Weights of a small CTC audio transcriber: arch tc_resnet, depths [2, 4, 4].
Rows from block 5 of a small CTC audio transcriber, named by matrix and row number. Rows with one number belong to one channel. Each number is 128 + 32 x the weight over its row's rms, rounded and kept within 0 to 255. All counts start at 0. Numbers have three digits each. After the name is the row's rms in percent of the matrix's.
After each channel's rows are labels from the 100 clips, of 14976, where the channel reaches its highest value: "strongest on" is what is common among them; "loudest band" is the band of the loudest frequency at the time of the peak. Only what is clearly more common there than usual is listed. The data: read English sentences (LibriTTS-R).
# convs0: first width-11 conv (model.blocks.5.convs.0.weight, 160x160x11, each kernel summed), inputs 0-79
# convs1: second width-11 conv (model.blocks.5.convs.1.weight, 160x160x11, transposed, each kernel summed), outputs 0-79

convs0.9 092:147128214136155197112138070145109122161117130100116117119191141138129146125088155094126119132074177073112055141167152151155134054108109112115145109094154124193100090103144102062100158125143085101084100115074072099117081110136097084134161178
convs1.9 104:155090168121115153085191152111091171134134104139127116141116156177170140183133155120113128171070159159052131148130142135126110133082139118118110154083099154098100151100127131098141134142171093116144091092138061141178134121159087087095149086
strongest on: the word "the"
loudest band: 250 to 500 Hz

convs0.95 108:087159164103099170070087142124093145131161149105082140165097080113154159165140135086111138119081133112136108140130130139168155125127139101117169093127117111108201176107044132149123154121119114118125117109116095151162116129171121147151066098
convs1.95 102:123168068155057165129140128124099149120081112138030137221107114179133109178126131132135104117143128111109146155132108185099163103098152140141095142111175090155166147113058111132116097113143133090121135143130117107143129140111126093176109108
strongest on: the word "the"
loudest band: 500 to 1000 Hz

convs0.101 095:116125124112096144166079098138120113090093122210099132122157119143118125097066100144193138076097156123129121124154164170139118150100065138145145175119117127116101143105088156138148063104110123142151097156096154107108134141130111106091099141
convs1.101 103:129071054082151130160107134188145133079160171134081129107082075092171160068094188130144150119141160166113104107136065166115120160099099129130129081126118176150137097139138090131138185084149127177114082110137105169143114118142107172093156098
strongest on: the word "i"; the word "that"
loudest band: 500 to 1000 Hz

convs0.91 107:119141087143127061201128126163145050151154084111143118139121075113075173175077145143123120102169084158182097114137104144118139093168156098090124090198151094088130150169128098126106146156170168148146109181143107097126185204170151106136137137
convs1.91 097:162133137086101106160140142146135157125150139163138180120126141149113147151148103170130125218197164132081090111132074110117138092144132104082111120084197129111133105193117107106074082098078139172108082156079193179109140080147180120118107157
strongest on: the word "with"
loudest band: 250 to 500 Hz

convs0.43 092:100164175115147158120147142134085108097097103118133144114121065116167168135087086098135146119125090090176058116175120135148113081099109122145127162082105067062159143154125128101096079164142064131114173167074109075127142209125105105126113171
convs1.43 094:069000154135125102160156102114097123173132121107077133117131105146122161056121115138127181119185121129135121126073122179151136144168148121151146086121148148183099127144150083169147188194161120153074105118100092130101074101062139165110132114
strongest on: the word "he"; the word "was"
loudest band: 250 to 500 Hz

convs0.82 108:102134132196178140135117101147103105114086096127198084112112114160174120116164068111138063193133127129134139114077196039136136123107124141148138166146170139103075099080182081146089092143181137142186096147143115142070137128133132132138082147
convs1.82 111:168170197183120107140131123072157100168060076176158064142090157146190088187138148073110110176144106149148138091069127106145120101118104188105113156133130085186085110106148078124116065084149134119124115084149099127141118104108092125101175090
strongest on: the word "you"; the word "do"
loudest band: 250 to 500 Hz

convs0.78 090:123102057162104150136148161131088105132121127120186143104106171135110164178149104155118124129155139103157172103079117130084184146131150138075177108126142058096023111142114132118093108138057081160145158105111100127164160087146091110149151144
convs1.78 093:102111130089150097158116125122118090070137096110106133098114164131154109077083118129158124096165114095069140117141130151134122083112135141129133168144127136139103117141113203102097102146179085156078087083125187100113086059078117083079111103
strongest on: the word "never"
loudest band: 250 to 500 Hz

convs0.138 098:112111097103113156133127096149080131192109132126085123111184159110176097092104027146140157141103198190154103127131159154125097107148060042145085089096189080095188120122120136127133177172105115134132143141065065125129095126137138108120099160
convs1.138 105:107125112130139136139132085164115149138099141098133211168106120123079136116114121126106088104113102122088118102146127173152112094159118123145127101172130135149078178151138153192177127137098060136171135113092071183160124145189106066187113105
strongest on: the word "after"
loudest band: 250 to 500 Hz

convs0.63 105:149170176144111156106197124090098105117197165148146087125184140127164158192136080092113127129110120086134147098087161168167157136122080139172111099093079083111159130101110183152159095106196120133097118152110083121145090162117090124125136105
convs1.63 098:159056065101084143087129122115189207103104160089089125157144139104148081110110147139153225135140167141127175108145165085118137123131145088122143095143162134116155061152133121124148109087132146089118089075120121180112101106142139131107087157
strongest on: the word "it"; the word "was"
loudest band: 250 to 500 Hz

convs0.109 095:063144218113135162144140091157128128107134153096133117153143131083216156070107075117141105093124089128176139119201127079122102123138076082140139088099156084130131123154157085123138125160104139037106104147116137103087144116158147113127062119
convs1.109 099:077111049148101116174117124132137064153114166135126130177143132148105130129124095099150121091127103112110184116134113108078127114131094151171035129140148045176121139130100118115104127084101172131123140147147153121166163174074136135113137159
strongest on: the word "with"
loudest band: 250 to 500 Hz

convs0.112 096:120148185128156155063139145111149108134146129129130166128155098089133101096105113156050167161130102092149107116147155115199173068084123128114124122180097092107133103089076138173169148128104175154152100137061112150078130110142145139074095140
convs1.112 101:055169118107157075124110158122137116158103101085175035121113171127148111158147139115161107092078077160090102132120159110175138078107127133129098129070129128095151104098095103099132156082093077135134082174144096143121147155075174121097135115
strongest on: the word "three"
loudest band: 500 to 1000 Hz; 250 to 500 Hz