Rows from block 2 of a small CTC audio transcriber, named by matrix and row number. Rows with one number belong to one channel. Each number is 500 + 50 x the weight over its row's rms, rounded and kept within 0 to 999. All counts start at 0. Numbers have three digits each. After the name is the row's rms in percent of the matrix's.
Before each channel's rows are labels from the 100 clips, of 14976, where the channel reaches its highest value: "loudest band" is the band of the loudest frequency at the time of the peak. Only what is clearly more common there than usual is listed. The data: read English sentences (LibriTTS-R). In brackets: how many of the 100, against the usual share in percent.
# convs0: first width-11 conv, stride 2 (model.blocks.2.convs.0.weight, 160x128x11, each kernel summed), inputs 64-127
# convs1: second width-11 conv (model.blocks.2.convs.1.weight, 160x160x11, transposed, each kernel summed), outputs 54-107

loudest band: 250 to 500 Hz (49 vs 13.8)
convs0.68 114:565471476553537511438546415508482446414377529465562437557428485549532453456494495579545491522507527564548568546556563441605414514521513481557494544537493449516447495522492510563469497508537468
convs1.68 102:383577439493407551489545536581456522573538447437517438431493484548497419629511407493467535510590490521454521433482481476492530527539605355570449602520571530491492

loudest band: 250 to 500 Hz (35 vs 13.8)
convs0.47 100:530497575511495581491468458514444452557492417516512496457467461509470484506524544522525499467479581602568510495473430417432437474501463534496472435505458487445492500459464463485463495476432432
convs1.47 091:488496491569538501574479499510527540521436540464447528536544430536473390428600469524459527506447481451549506512498445466494527510621397511540515542506459517538489

loudest band: 500 to 1000 Hz (34 vs 6.7)
convs0.110 098:453539449392468519437514524407398433550507411464474526467490556556483517482652521490397478477481463447440527567548516467469442461460485514462480529478503551543468511452507395430469573487537476
convs1.110 117:552521460528475466414527516463560464486374484433522519491440510501465409454398477466448510493411502492495528544440513529506550522550457497533417424479475488463457

loudest band: 250 to 500 Hz (69 vs 13.8)
convs0.88 113:538458460519459533527480495521428522590521522502444497508461487484496569456457445577543440524559520590498417430541514531470518506419513476489533509590559484512533595534486461511394551513537462
convs1.88 101:486522626520531629497513526500533498441467481528481512550482442464445486460588448549540543556412463428516498430491443482410503578493397516550520517525541504552521

loudest band: 250 to 500 Hz (45 vs 13.8)
convs0.2 099:459465543447482617472482420553533495514405468523458537567445476420514540456488464534483443527428446437452561522517488458497468550586513532499470524510520404473475472517394433519426556466489430
convs1.2 090:485465451579512535575546465498428608543539406476519540439555496571426490445484453515440474585588453434546535491627484466550521492434491496549491459538542515533473

loudest band: 250 to 500 Hz (45 vs 13.8)
convs0.96 093:551518516458533442515504459535450481427532439547457522515450503462493424477490536573489565555499529512452552509460421409472447512463539549569518485489457484527504406427510510479442377463477450
convs1.96 094:507488572362553528498505594488458534406443475518437447467451459557572472546460495499473643415492603482454480445535509562407577440506449525532443485578490465564601

loudest band: 4000 to 8000 Hz (27 vs 5.7)
convs0.60 106:618536602558412531412415505457495558455514558476539541513515552515535525471504452546523562466565424448520517470561561585456448515531479596468529516523578577497432454441472475454498542532511538
convs1.60 107:441562441461475517541568504536452489500371514483450477495464490525470501424512504515505495572459563513622552458417462497580507458491441426490508387455479450545507

loudest band: 4000 to 8000 Hz (55 vs 5.7)
convs0.44 100:439458535505464493429547411500458466551450564529437439489449516502527528465468546378437477497476454538487482526502535452456491377549527491522460418466500486475552534403475582512500451445512579
convs1.44 102:492456515526507429520544560487476434476516489531497588497467456507462447476601502485440486473463500476547454507492482534544502557485552403477532528498484454482488

loudest band: 1000 to 2000 Hz (31 vs 2.3)
convs0.138 092:438504619419471443408509468540504430524600452567559461498544559494493502554489461421489409497504515500481438437469505406579396434543428519511469425472477444615458528527470483462428474448541433
convs1.138 102:492542519527524536449535437522562427499467474539498493502461526568570467543570545530606493504520521517537530571462562382557484477493483455570449465598436457467542

loudest band: 4000 to 8000 Hz (50 vs 5.7)
convs0.130 097:462607497460413471412450520472522526457500524460575386442514547545544428455533502415535419540543431498406533473486386507501452565503469467492468501488413522470458448515437600396525514495474463
convs1.130 104:535481420540401566415537520569428523474516465603611418511517504459485507453506570586529513497452401503464506437458464507477432462433545511475488452566390497536404

loudest band: 500 to 1000 Hz (52 vs 6.7)
convs0.79 099:444575428504440489515458506500530518480464427578453524481593465592533513423585536564431579439550483469550565443492535437447581453476651522509506506529533566494524488525480377435481504403483395
convs1.79 093:486427504446552456487548540473469425469452528497454552486511622519436493533525386498593394546395546473518537450473476575443502370549521498484421522424539437457433

loudest band: 4000 to 8000 Hz (29 vs 5.7); 2000 to 4000 Hz (27 vs 2.6)
convs0.57 107:458529475430564528499466533505543393557453552500467482481558417484492506505477511483509523524526415544535583466456470506472471528550480497482436405397432510462508544489468621464576439466486476
convs1.57 104:522468484422476426517474623453486564530500484603523470478435372488540585513407520565531477450465511575439519523530425485460557491501494424540479523490465482476461

loudest band: 250 to 500 Hz (32 vs 13.8)
convs0.33 114:562500572518488540461514561577520469492493576573528591491508450461497583506556413496450451466488521473493517502455616476474456450489510435439501591510476509567473548540407429502387414511482395
convs1.33 099:555488429544494424405485529488441515427411502520456534512488578457439462376487538493509509572437558510470518496558468518544510546526533389486439431524462516423454

loudest band: 4000 to 8000 Hz (41 vs 5.7); 2000 to 4000 Hz (35 vs 2.6)
convs0.35 109:525478540532532495547535466486585593471384494536561479416511511562480535524453445417533559541523524453456455427485493534443559458506489394468529569428469452353510535502484586501465504429576537
convs1.35 103:485507524505456487576477528497587491586536436489551503564489527461535485495426478484489393393526391502462425504469501493482468526496470445518489452496414380504441

loudest band: 500 to 1000 Hz (63 vs 6.7)
convs0.104 094:509455475447411520447494508408402486477563538490559555484473535489400433554473510528484383520539528522540480530538556462464485466528476561512438515526598513513500506476547475510412431471522407
convs1.104 089:344540505567477514440561455522514506597420539508591508511451485427433445453502539552508543500490532503508459564529524491505577603510531485562510477535423506546504

loudest band: 1000 to 2000 Hz (26 vs 2.3)
convs0.7 101:426579537526454627477456547486578437521520573534450507513451499460482475451484473473490480448474485496508494506516584516517498577560493527419507462486552458508479413489463482487594386443562506
convs1.7 108:535414437433514474485521413537492535514493501490477517404564453509463609465435511506513592499566520463459481535432521585465496515546520523560465495478568469514448

loudest band: 500 to 1000 Hz (41 vs 6.7)
convs0.92 108:528474435544520519501488550459537501587359525396587498476521496436474533455598469452501508425396567457539511520574468507490489469476498467515427470638557489545499512490501477443527539521518573
convs1.92 107:521410579457463370476601496586459429491487511532469503402498498543442513585504536507464490520416527519429464444421461408509480526574485548497469517515518451478548

loudest band: 4000 to 8000 Hz (46 vs 5.7); 2000 to 4000 Hz (31 vs 2.6)
convs0.64 097:555395528512583574467489416507491505448414461411516402495472434446456494524555460412531553490450451574567427507422603540449539386466478468494461488544527449436480499493399496575450575537541550
convs1.64 096:485538487544517425609447561367438531422517461596518476527390514506566539551519525487516518518386458555487472486465523526492514408528519395436427540545476484519424

loudest band: 2000 to 4000 Hz (54 vs 2.6)
convs0.155 099:511510450480473401562502383423578516463589543540455473508473541487469394585512519421490603493510502516506410534505313538464426475567520524527542512571470514440524429533455480521549446447551537
convs1.155 098:500491515462479570477507432533484487490468472467436496471490595553553485384477502564475525489613456487465530465480492575578528444488443503509433490506520450452616

loudest band: 500 to 1000 Hz (47 vs 6.7); 250 to 500 Hz (40 vs 13.8)
convs0.116 113:513415608500492561547508407491516527567474353493509473443612535496496521455451480596452504507435522508502512384400377458521550568514468404526483427543454530535500476527494473423491574413488479
convs1.116 103:531502476432546556478565471460497604398411504461503503505401526568503515521522555520512523573463443478520441465376527491506493446576452565496456526514483503474458

loudest band: 2000 to 4000 Hz (26 vs 2.6)
convs0.1 105:558557488505528598452532570514503524553500574525502458490516516431462582457446434528462543507471349556489472495507524596384401382475534477416543516565568436478515498534428557528490457465467508
convs1.1 100:495523512493504482495477609532458547476517428555533536413505553470493515559417436502460506478602394456643585513521592429485470480539526532450555577465590496517512

loudest band: 500 to 1000 Hz (34 vs 6.7)
convs0.91 109:491527454480506512482514509585462478527502542334368418486494456559453551397526519558557449498447479463487490494454540516468526561461430532538507453585497502484513335532459529545444444580456524
convs1.91 108:464528546475444546342434478505521432511499482415510563458493475460445462470480480450441520428411411527502443440530508554497479560520605527429506527492453516459505

loudest band: 4000 to 8000 Hz (69 vs 5.7)
convs0.113 116:508576462485431518367473562498388518622476528557440508464517491472458529477553451567514550507553442523554470484464447452455412530497537611522433484497420481440483486466461519492475482500507501
convs1.113 103:518491552519508545502413539517488454612548538507505483479573532432522466434575481597477448441504489531545575462594517546445511481464499506436587542483533517496542

loudest band: 500 to 1000 Hz (32 vs 6.7)
convs0.114 092:405479550496437467513514501480493489523452524552502501469351534432510499475430542357454469461583499432500546597479500457520560611551444484515556447517561556561438497503517524542438562496530494
convs1.114 088:564565553493508593501441468523502456479495505524505499529511472507548557479535556465563562449483587541467473505457479517493440459502468523480432408576517420432441

loudest band: 250 to 500 Hz (34 vs 13.8)
convs0.84 085:517517485492518548516463447514427451503527532496465515558466480413531476465478462561484481547497433525563497459424466431518562456540475489547489505516492399431503478460412486495486518475529553
convs1.84 086:560487522503527529450503599406441485365539517569417456552538452468581421548467458501542405418389440547563504494430489506500469557506427459568479517503561409559520

loudest band: 250 to 500 Hz (62 vs 13.8)
convs0.46 090:448440497494581498430503494483507461522399444515526583480550576492588435453544503536543452419488467469429483492535368476522444473496475552489453515574529524477509544575514452501470514529502542
convs1.46 091:518529476541447529444502538530430488536484558455403569481432498505598519605508471529447470467483509508558477514451504491517443478529515506547534571510551501533495

loudest band: 250 to 500 Hz (55 vs 13.8)
convs0.70 102:541497476448475500468538515529539565512603379515495485428523529461540604543596481603619562514540496515525504492494428481557472489490539553421573442441515539488423508492472437565492499493470390
convs1.70 098:494562455477489443494589498526503626484486592515491497466509562389510582420445448491498419500576555401466581544482488470605421472559531539497548442536432518489456

loudest band: 500 to 1000 Hz (27 vs 6.7)
convs0.152 103:505455458532457506459439550507470574515474553445437483528453517473451495516449501426549494551411481436492460509475476523412588549483502440496526527578598559421520419579516504473489545437490542
convs1.152 092:521566547433441515496540506569460460527460447565470539538568355492411459425466458475494505508479455491464510424485400466413570503565524525548541441535462494563491

loudest band: 250 to 500 Hz (32 vs 13.8); 500 to 1000 Hz (27 vs 6.7)
convs0.156 096:491450470521517566452485514418385456582534524489494405475452458465477447437480516602471445561480572543439563546430464355478481478439486551567474506532470396365506503384522490513476501459503528
convs1.156 105:481560567451543564517548485484475527531446562436523485515540464406465492534428553556593494454517475454480480547473631412509541466517563478614538443457448467465585

loudest band: 500 to 1000 Hz (31 vs 6.7)
convs0.117 102:571388510503468452539485466388528491499494566468487500600502500561506459411605498490497507446509482485441415438498468549449534488567559494468573580514539429529444407597475523462437460552509425
convs1.117 080:537465503517440480482534526522599580507480471502559583525542428465446497431460569472484644520504533560472547452504554573531439507478455482513455432439455493528453

loudest band: 4000 to 8000 Hz (30 vs 5.7)
convs0.50 103:473527554471477593480571526461513440511400374489554471577397472499459494478523531478468591485502426557476578484475506537451445362478474410448473537420496479511458567519503508580402434504574520
convs1.50 105:506554507502493526478470417391485535516550498473555520495445428429436513430376521522463514520497552562539552508472583528452485410509424464415383549506510506448417

loudest band: 250 to 500 Hz (62 vs 13.8)
convs0.34 085:441554529471569430565478475407564602532447464509566482591513518486467552496532455540585524527557497493508560507532438500577433556457499411520539443484525440479512499482493482548611537410492471
convs1.34 100:534435490542452568512552468469464454477605408531494507431570455471572501461518461536488483578506482570472510414450496519523568479545504513504382628464490460402449

loudest band: 500 to 1000 Hz (37 vs 6.7)
convs0.83 093:603469533520481521479455537443366501487579446460525454391405444494489387442452512533513589533401538549492571504493484532509495394514443497518477636522425423456499508486517478505514527464454507
convs1.83 121:532420455486579502466465622520489496547467489397466441558452504521522537524596480472545506529506470413545473430512456485450437477485451588579668470451540463511478

loudest band: 1000 to 2000 Hz (25 vs 2.3)
convs0.65 093:493524538546554556554614529502449510514461524528513459447590433532473497463525548485482532465412502479555401547554480435490424454607521509607518475458370497466410448487428490477482521571555487
convs1.65 098:426443535543561528519547552505468438502544497510493547488477480521470537417536561597568475537507424582530433416552600481510471437561531472529479494519471504488482