python train.py --model="CTC audio transcriber" --wave_channels=64 --precondition_frequency=10 --grad_clip=5.0
Rows from block 6 of a small CTC audio transcriber, named by matrix and row number. Rows with one number belong to one channel. Each number is 128 + 24 x the weight over its row's rms, rounded and kept within 0 to 255. All counts start at 0. Numbers have three digits each.
Before each channel's rows are labels from the 100 clips, of 14976, where the channel reaches its highest value: "loudest band" is the band of the loudest frequency at the time of the peak. Only what is clearly more common there than usual is listed. The data: read English sentences (LibriTTS-R).
# convs0: first width-11 conv (model.blocks.6.convs.0.weight, 192x160x11, each kernel summed), inputs 0-159
# convs1: second width-11 conv (model.blocks.6.convs.1.weight, 192x192x11, transposed, each kernel summed), outputs 0-95

loudest band: 2000 to 4000 Hz
convs0.136:157150112089128100124117132151137096140146107098171114124114103102128120146139106153119115144116124096136125126140133080106136135175127129108160165108142154144143134160106134126142116143084155124127093136133143153160129106109153127132100085148164125161126106152114175164148178135113096132096125111133155119125144094137160150127121111183142179143084108099127070072089163133152117102134126118162144126078157095131096159088094113101124105107137086116161136142150144123127101132115098
convs1.136:170124067112146114143147139113158130145168127155159130112163138147094119098144111135114171120136125116143096163140090165127084100144107134141110138137126073143112124128121107140121144139121145150153133149132133116153137141108113112095152107164153092111130098096134117128082095133103126188

loudest band: 250 to 500 Hz
convs0.113:150130161108127105126109189121094100151105107132103120117130136147149118147131101164108069081088162102145114152096137100127125142143144104107086136138146125111111130101138106144103154139112171124137098161144116135082128093154109114108150150093129181094144166104150125111123121112080094134119111126109104156160123125126148111096107124143153136121100178112082122131130121129172111146096111079113136093148145112167114151114160094149161153098084117149147156170125156136120137119126133
convs1.113:141144125130138117151120129119094127161093170148175088095136117120101175122153130162133141132108116139117101112150141131086115106084086133125126164111092110104162142106128091117114113111131127103136138071107157137147165137127168149114097091114129181131119123099172133163092099097145116148

loudest band: 250 to 500 Hz; 500 to 1000 Hz
convs0.70:121120129100149151153094153131153135089130119127153144112133113123145111119108129106125145109115113112187176151139155100138094103103114133151114088096122156100124121102098099103126147085115145139098145088169142113105142132130123144156097159131145130090140087138156129119112174148078162081130161138112130089160142072151133159165122133132116189136105159145097126101098109115094121113155093138169093114090111140120082134140162093109129124136130134131126169116126091150113108118117108
convs1.70:116154085111132082104144093163132144115158110107121145133169097097101139117117138105119139116157111129146128125100134174148099132168137159118135111125126124112123196132144090126181100108149093107094160120140147131112130123132123108094146115152122129128102108142124174141144146071149114115

loudest band: 250 to 500 Hz
convs0.98:161149080103137113154119105121132102177118105148138147132116145120152104103130070139096104118128137129094083140158144144136149156083111127109121161139148107109113123081154123122154128145121156132093124077124144128080118140121119098138168108167096154113116127148110163181150108120102177149101116123154102135124081118106078140099075097114099137098104122084108149145108103127091110127142122110100127157119152122093141158151166129155160150115128125157165164120115131144154121136129123
convs1.98:130111138135101140116135106114126143128108149154127113088154131121151127136122117153130055106107099127130133147112147094123146112142127126103167123122110194130099126133106114106090150137141122133095145136117105159185105121120135127083079109149161117113133126127122096155123154143114125130

loudest band: 500 to 1000 Hz
convs0.36:130190127113130161116124159137105085123111089147109112170124145122082153114112150125127116117126155127119107151132138131140121120131147130123147159188171164121146138128098114115114116085140110096100067173100112148093130105117118102122096135165092168129082094110138115103136109146164107115171167112152132159139104105105123120114141107143097120118131119131162091086139136073164124123134109135124160130096122119134181126117115132137058112140118132100122158124173141101119119112158139
convs1.36:084117157130110106092109162087133147112114154131127122137143126096118114160123136117165097098084124068096142121114118144087142115137130145107156165111095100113136125164122095083146130128114149113115090134094140139131134120142080136113142120167139120143090172122153085160123162138088132142

loudest band: 2000 to 4000 Hz
convs0.115:139108094132121147138145113130117086108097089113152131153129132117144131085109167164113119103120085111104128108133089131100120170108150130155126082136129116154121137096107140120123179096127106136113152144092148155103093099155128174155127152142103087150111096104102114083129134177110130129090117097109156093159125153118087143116125161114162104123098101150143145107153108122103157119138158112122136145136141108143111188140124103117130115078089119132083138145175128119137082127122081
convs1.115:084108147137120145133102137111148088127143111098104136075135134103121139095103135157083121129086114113151129131166105136070100148140122168149118134149100095118122137096130156135080088167171134141103127145122095097122130118130149118135138116139104100096120129110106170148131101098114191102

loudest band: 250 to 500 Hz; 500 to 1000 Hz
convs0.167:170170099097107159181087186059119159122116129128128120096139115149144118160181137094174098125086122087141121053125141100144154151112128165137137132137152106129133124115110152155093123164124074094092110128100087139162096148113128093126121123141110117147132144148106129137125143106105173152143112139154140128125107142134107151094121160126129130152120140104110131152114155146120112112131135129157106113143111117111126089130112118122105114161151096154126152112144098126114123136072114
convs1.167:117160128114123152158092172103119145091163097160099107126103135162119157128131128105093109165122122128108146133144097146103127130132128153115151075150158153130135140120104082150092163134170083158113144167121164090115123145117132118118179158107138116126150122169117114147155177131131089136

loudest band: 500 to 1000 Hz
convs0.153:129114098096152104129122167116137108106122070154116083137086103164073157108087127123140098119182135109149102120161132163142131130136113126130156114113132149171146137099131172143111128114143140117153111111140153117105115116144162073099121123153085116147146132142133120151172077142135140100085112174151130153127108130092138127144178176142084108125120157158128164122100091094101141129122083093145094150118128112133094109127129100108112113116104145102137118087110134138113135120142141
convs1.153:127114081113150186135174087120105130090075176118117147114116159148149129131106134124097158143143100157140123082078134105095152101127106140138087119125133109164103117128157121108115142148155152116157118100116098139090129115125099133127124105124152099165102119091145142188118091102143111093

loudest band: 4000 to 8000 Hz
convs0.13:145168174169115128094130144122107121106118139117144154093083120138160116103111135148118113100117123152143123107137106112116205105103136043139117125119113107119156162140125144107124075122140131142127126123117119106105113123166123103152138105147135121120133146111105111092160118111108135144124165136090107154131160143104102144138099145098101138093113134153093121105126158092089096114173129126120134122169164135112129094144170149114084087151096166103112126130088110161087140163121131
convs1.13:133143112165125158127125094140154110092124095089113117118173110157097101138122085144192084141163127095141095107126109149142114137119131118122151137132097104112099135133137154147111125106108163105105130143136107096116104163154156155115114112123134064086145163120137125143127101171123132099

loudest band: 500 to 1000 Hz
convs0.0:094147136118108106108095140132146130089173191145114116141121142144079139138148119128182114112112160104093134118100137155157134108088138152134109163079122085096133098103135136121118154130118146132139131111154099103102116078076109126080133127122105135106119141155110129131149133076124134090165135161143118137109141138155125142097142159103118166105112184117103115177117149136136126111133075131137090095174100096118119153088111100132113129127109134130107125112099126121108089162120148
convs1.0:123119141111161128089085140121143141112112147102115101091127129152101119141158157093118150147098139128095097133139141104114153085132138122164142104103146136115165090130115095118091142104152082096148134113117090142113125123096118139095125177108115120112116115118142129131095158129127118075

loudest band: 2000 to 4000 Hz
convs0.141:184142129139108132100077120145136107129159117151151113166167125066150100096137106108127138116070164141170112082133098108095186127134153165128130126105112109123118090120133136157136145142124180133121139136133095134119108131148094160086155071104108154128097124138082143113149128106134102140162109092144109074159130133097141149111129091093164139159108120146094109085115142120117141130138139113130109101113121126141086114113107106138111111140105157138135138140147103148087127104131126
convs1.141:131130137090124126174125149113131126132149107140103152158113153157120153116136131175092087148159121108139085143145134126157117093110135110157130116080142130090158081078125158129089106142147120136085093155130145094137157115104132142128147108109146094149105150111092120150104129129131096153

loudest band: 4000 to 8000 Hz
convs0.125:157115112079155134148120155143115113106183140133115106129143121142152142123107072148111113115155148132150117153157151087109116095119088095127130102186135136115123142138119142108101150126099108111123080127139109115111136161182121062154110138124124132155127116115149163080161148131135137106147099142130112105083092113133145147194080131142109126149128108116123116150092133114091128124172138159134146133075149102131159168122129112145160110117157103090163123102118109151120146099119106
convs1.125:124167153123119150150152096139113145123120124113114126113139150097119150114139142128158138151142161158158163125145139157139107123128151113139097171150121117119136117149127116148105132142132140088121149100111132163092078138149132143149150113114136128173122097092150151072164138128133166143

loudest band: 500 to 1000 Hz
convs0.5:113171120126118146147110128136107138116084129130143123172106121135126107153154130121100127199121127102154106057197177148130124123078109119142120121155128179105155164120159115168136132100129116095122150092131108164082126090148122086138103089128125131099154104133112081128119114119098142121151149147129126160161086087117120090151116094139165113128116138119111122109105173126123121136130121087138127142145136101083125151146172151129114110097121160114143129142108155117122113136122107
convs1.5:139171166112136145174149158147161120102128126099162105153124146150132146139133169138122151152110143112132130140110124129095125140147090099109138139102116158105091091099121094145093121094126089095124105107101157068103141120143110145128124097159100097142099177148155082102114132077113138128

loudest band: 4000 to 8000 Hz
convs0.78:165149196096146123130148116115138106141138125103163134117141131101091123138142116104163134177151122131157125158134106117110155131084090150074122122134081132130165116112163140112123117161125097116097125116142118159119108099087109110147105145140121155147127086124076140142173101114126095093130127157117148108121162130131128091128103171117156153169084166118123129067105112106107111145146079106131147121135083111119131154106095137086170107150137144104144133131125096157129107124136113
convs1.78:102094164166097136117135110179128143104110160139143145206126130096085147148112115139122118114117128127111159136143177126109113082096120109092113121193132114147119087153142121123144126123091136090117136108131154139114157109125135139122156108099160119126097112120149119123144137090128107114

loudest band: 250 to 500 Hz
convs0.118:126140080129143178116126113145123115127102141169112145118129115153104137175113144091146100157151132131177148123141155121131128141050109105145115142149079137083147115104126125093129109100134160103114125131139137155107102170152130093156152129143156084111167163123125134148116120099129096139118106121111143117123118130132116120145138141145163167081129135147113128124095117140144140160141089148113122124205142085132164083189135116128147128124075119121126126155150137122080103125109100
convs1.118:101141123111131154172160169144122085140110129151140141141147121135084134123122122157158118095115131139117159106078122081120143135125102111130125125096092125133111136133171121154107126115114080137159117085125136122154122104074120139135118126137153142112113154178115187141086154140120089128

loudest band: 250 to 500 Hz
convs0.149:154132115097107144135078154158160082123119129158147145128164075125140111119114096122176119123116129116117109148133071176109151142124112092103109143137115111113166111155134105105115119079127116102159129118162090124154086135129123125118146135123134139115146117122099100089132122094144102140128113199119142145186160131179146156153107104118138147166076143148108133127090157130120120105153112143113172097126081102135153112147123147143086116130136139153105123157121118158140118087121102
convs1.149:123139120101147089123117122106142103111120096116123131093153103111125163102114087102113111152125129138087182126169131152132115151106062156133116093108117129161151162097173138170149138140128158125131142100096096127161106149093105129125105127126175140119146141126151117118136110115161129096

loudest band: 4000 to 8000 Hz
convs0.183:128123083154143144137148109140150136118132142110096104148148141104101109173135122083123106090118093121124125131129126119155122181150132152158158131060118093113086114129110088126134141075152124108091131144136125090153154127141142180185130106120126130147121144155099143137114121133111136118136155135131096111100124122124103116090131120138169137111121123101105123177110109176108134140142114112183095159093149118146127102153094163104153134147109102135078105107080154096129132089100093
convs1.183:131128106133153107128112142083117122099126114133083117158118147109138121106069123082126093123149121095105160115121114146127151086111071103207093137113087132112154154125120147087122118105131146134122110148107112135111146129139141108113081108110114122138102143119112105112146122131140162099

loudest band: 4000 to 8000 Hz
convs0.63:124124183163146111131132105114177110148145090161101140136115112149135089120122125101107120139102153095074080131119134110189129112122093136111115141141116141130096138107120187128132125153135122141094116108076092128130094097127120106103122134166141094136138100109131125134168154134097149174115087112161111116116147087130130150174131176122137160140105102115169111092093137113107127120138155105085108104139121108150120127084080101121095134123118149142129144108144161116087099113110119
convs1.63:089114117125137113094152113131137131170086090137142096100118106133100119120142189100127132072125111123087118096126140139118100100111109065123135130152109158112099119146119114125109136134113134125107142132116111163086160115147128144120101109115137139120103136111081111147136107088106107127

loudest band: 250 to 500 Hz
convs0.124:125168097120158088161102098111134151150126150116128152104142110117122152148123141125121144091133072171096133085121154115138134151074143145074137130109109132128119119137172145128126101146106189144127153125149140091150122140131152132155062141118097133107143126136102093147157143140129148100127089117102126146184134141136121097110168114148112095156169114182122086132115121135135114162154106093126085156149119103131119090127106154112127113137155113133118118111092085085147128102112112
convs1.124:134103085122125089131121151095132077127098110110123111114104116085153123154131080127135112143118084111107147126100126100093135140153138151101136117176118114115133156135104129127092107189112097138121085097089149123151091149085132119123113103126090129080148109136167096137143119124169123122

loudest band: 250 to 500 Hz
convs0.16:139127136074134145126160123146147132086107125105133122079176138141121110163092131128106142127129110111151174133108118072086093120151148165126155103088109120146098133098174161138110130165109137125075110110152086117103118134159099115119132153138135098153140129114167146155152133084154127114122129140120103150148115132150117135094135105111106178118110201146086129130103163136110127148114142135104120148107114109140173115150112085123096112135122111118122176102155155089109119128157151
convs1.16:097157134134154155128114133158168127124134133174132140100113118107127119117128117127175144096087139078141133100170132109105118118132135125119164138129081054128146083140157145090093100151094104122179135131086121123108180137109123123132113147110135066093126144105084127194119141126145137137

loudest band: 4000 to 8000 Hz
convs0.50:132140160128128163138154081109110159095108111116121134093123134158112142094118142129108090108079170089083134134105146109105109147143162128123142161133114126123119162101140196125142118166118142131119109130104155121131097161123117091158100139122117096141147175153151110093134151126111103115188121116162157103135098145111122135154115163169136115103102138111127120116160126076158117157105112104132088163143141085156106112138112125151119171082129112112130154125085116143109109127148177
convs1.50:155111145125119128123160123073127099147133109083128158095106128107114098142166158122145143133100097132097143098140109097105133133169153123111114140158160161117083067123134127107085139133101151143103134156154137194090104122122132164131143171157084100096127109115142125167099126123106095111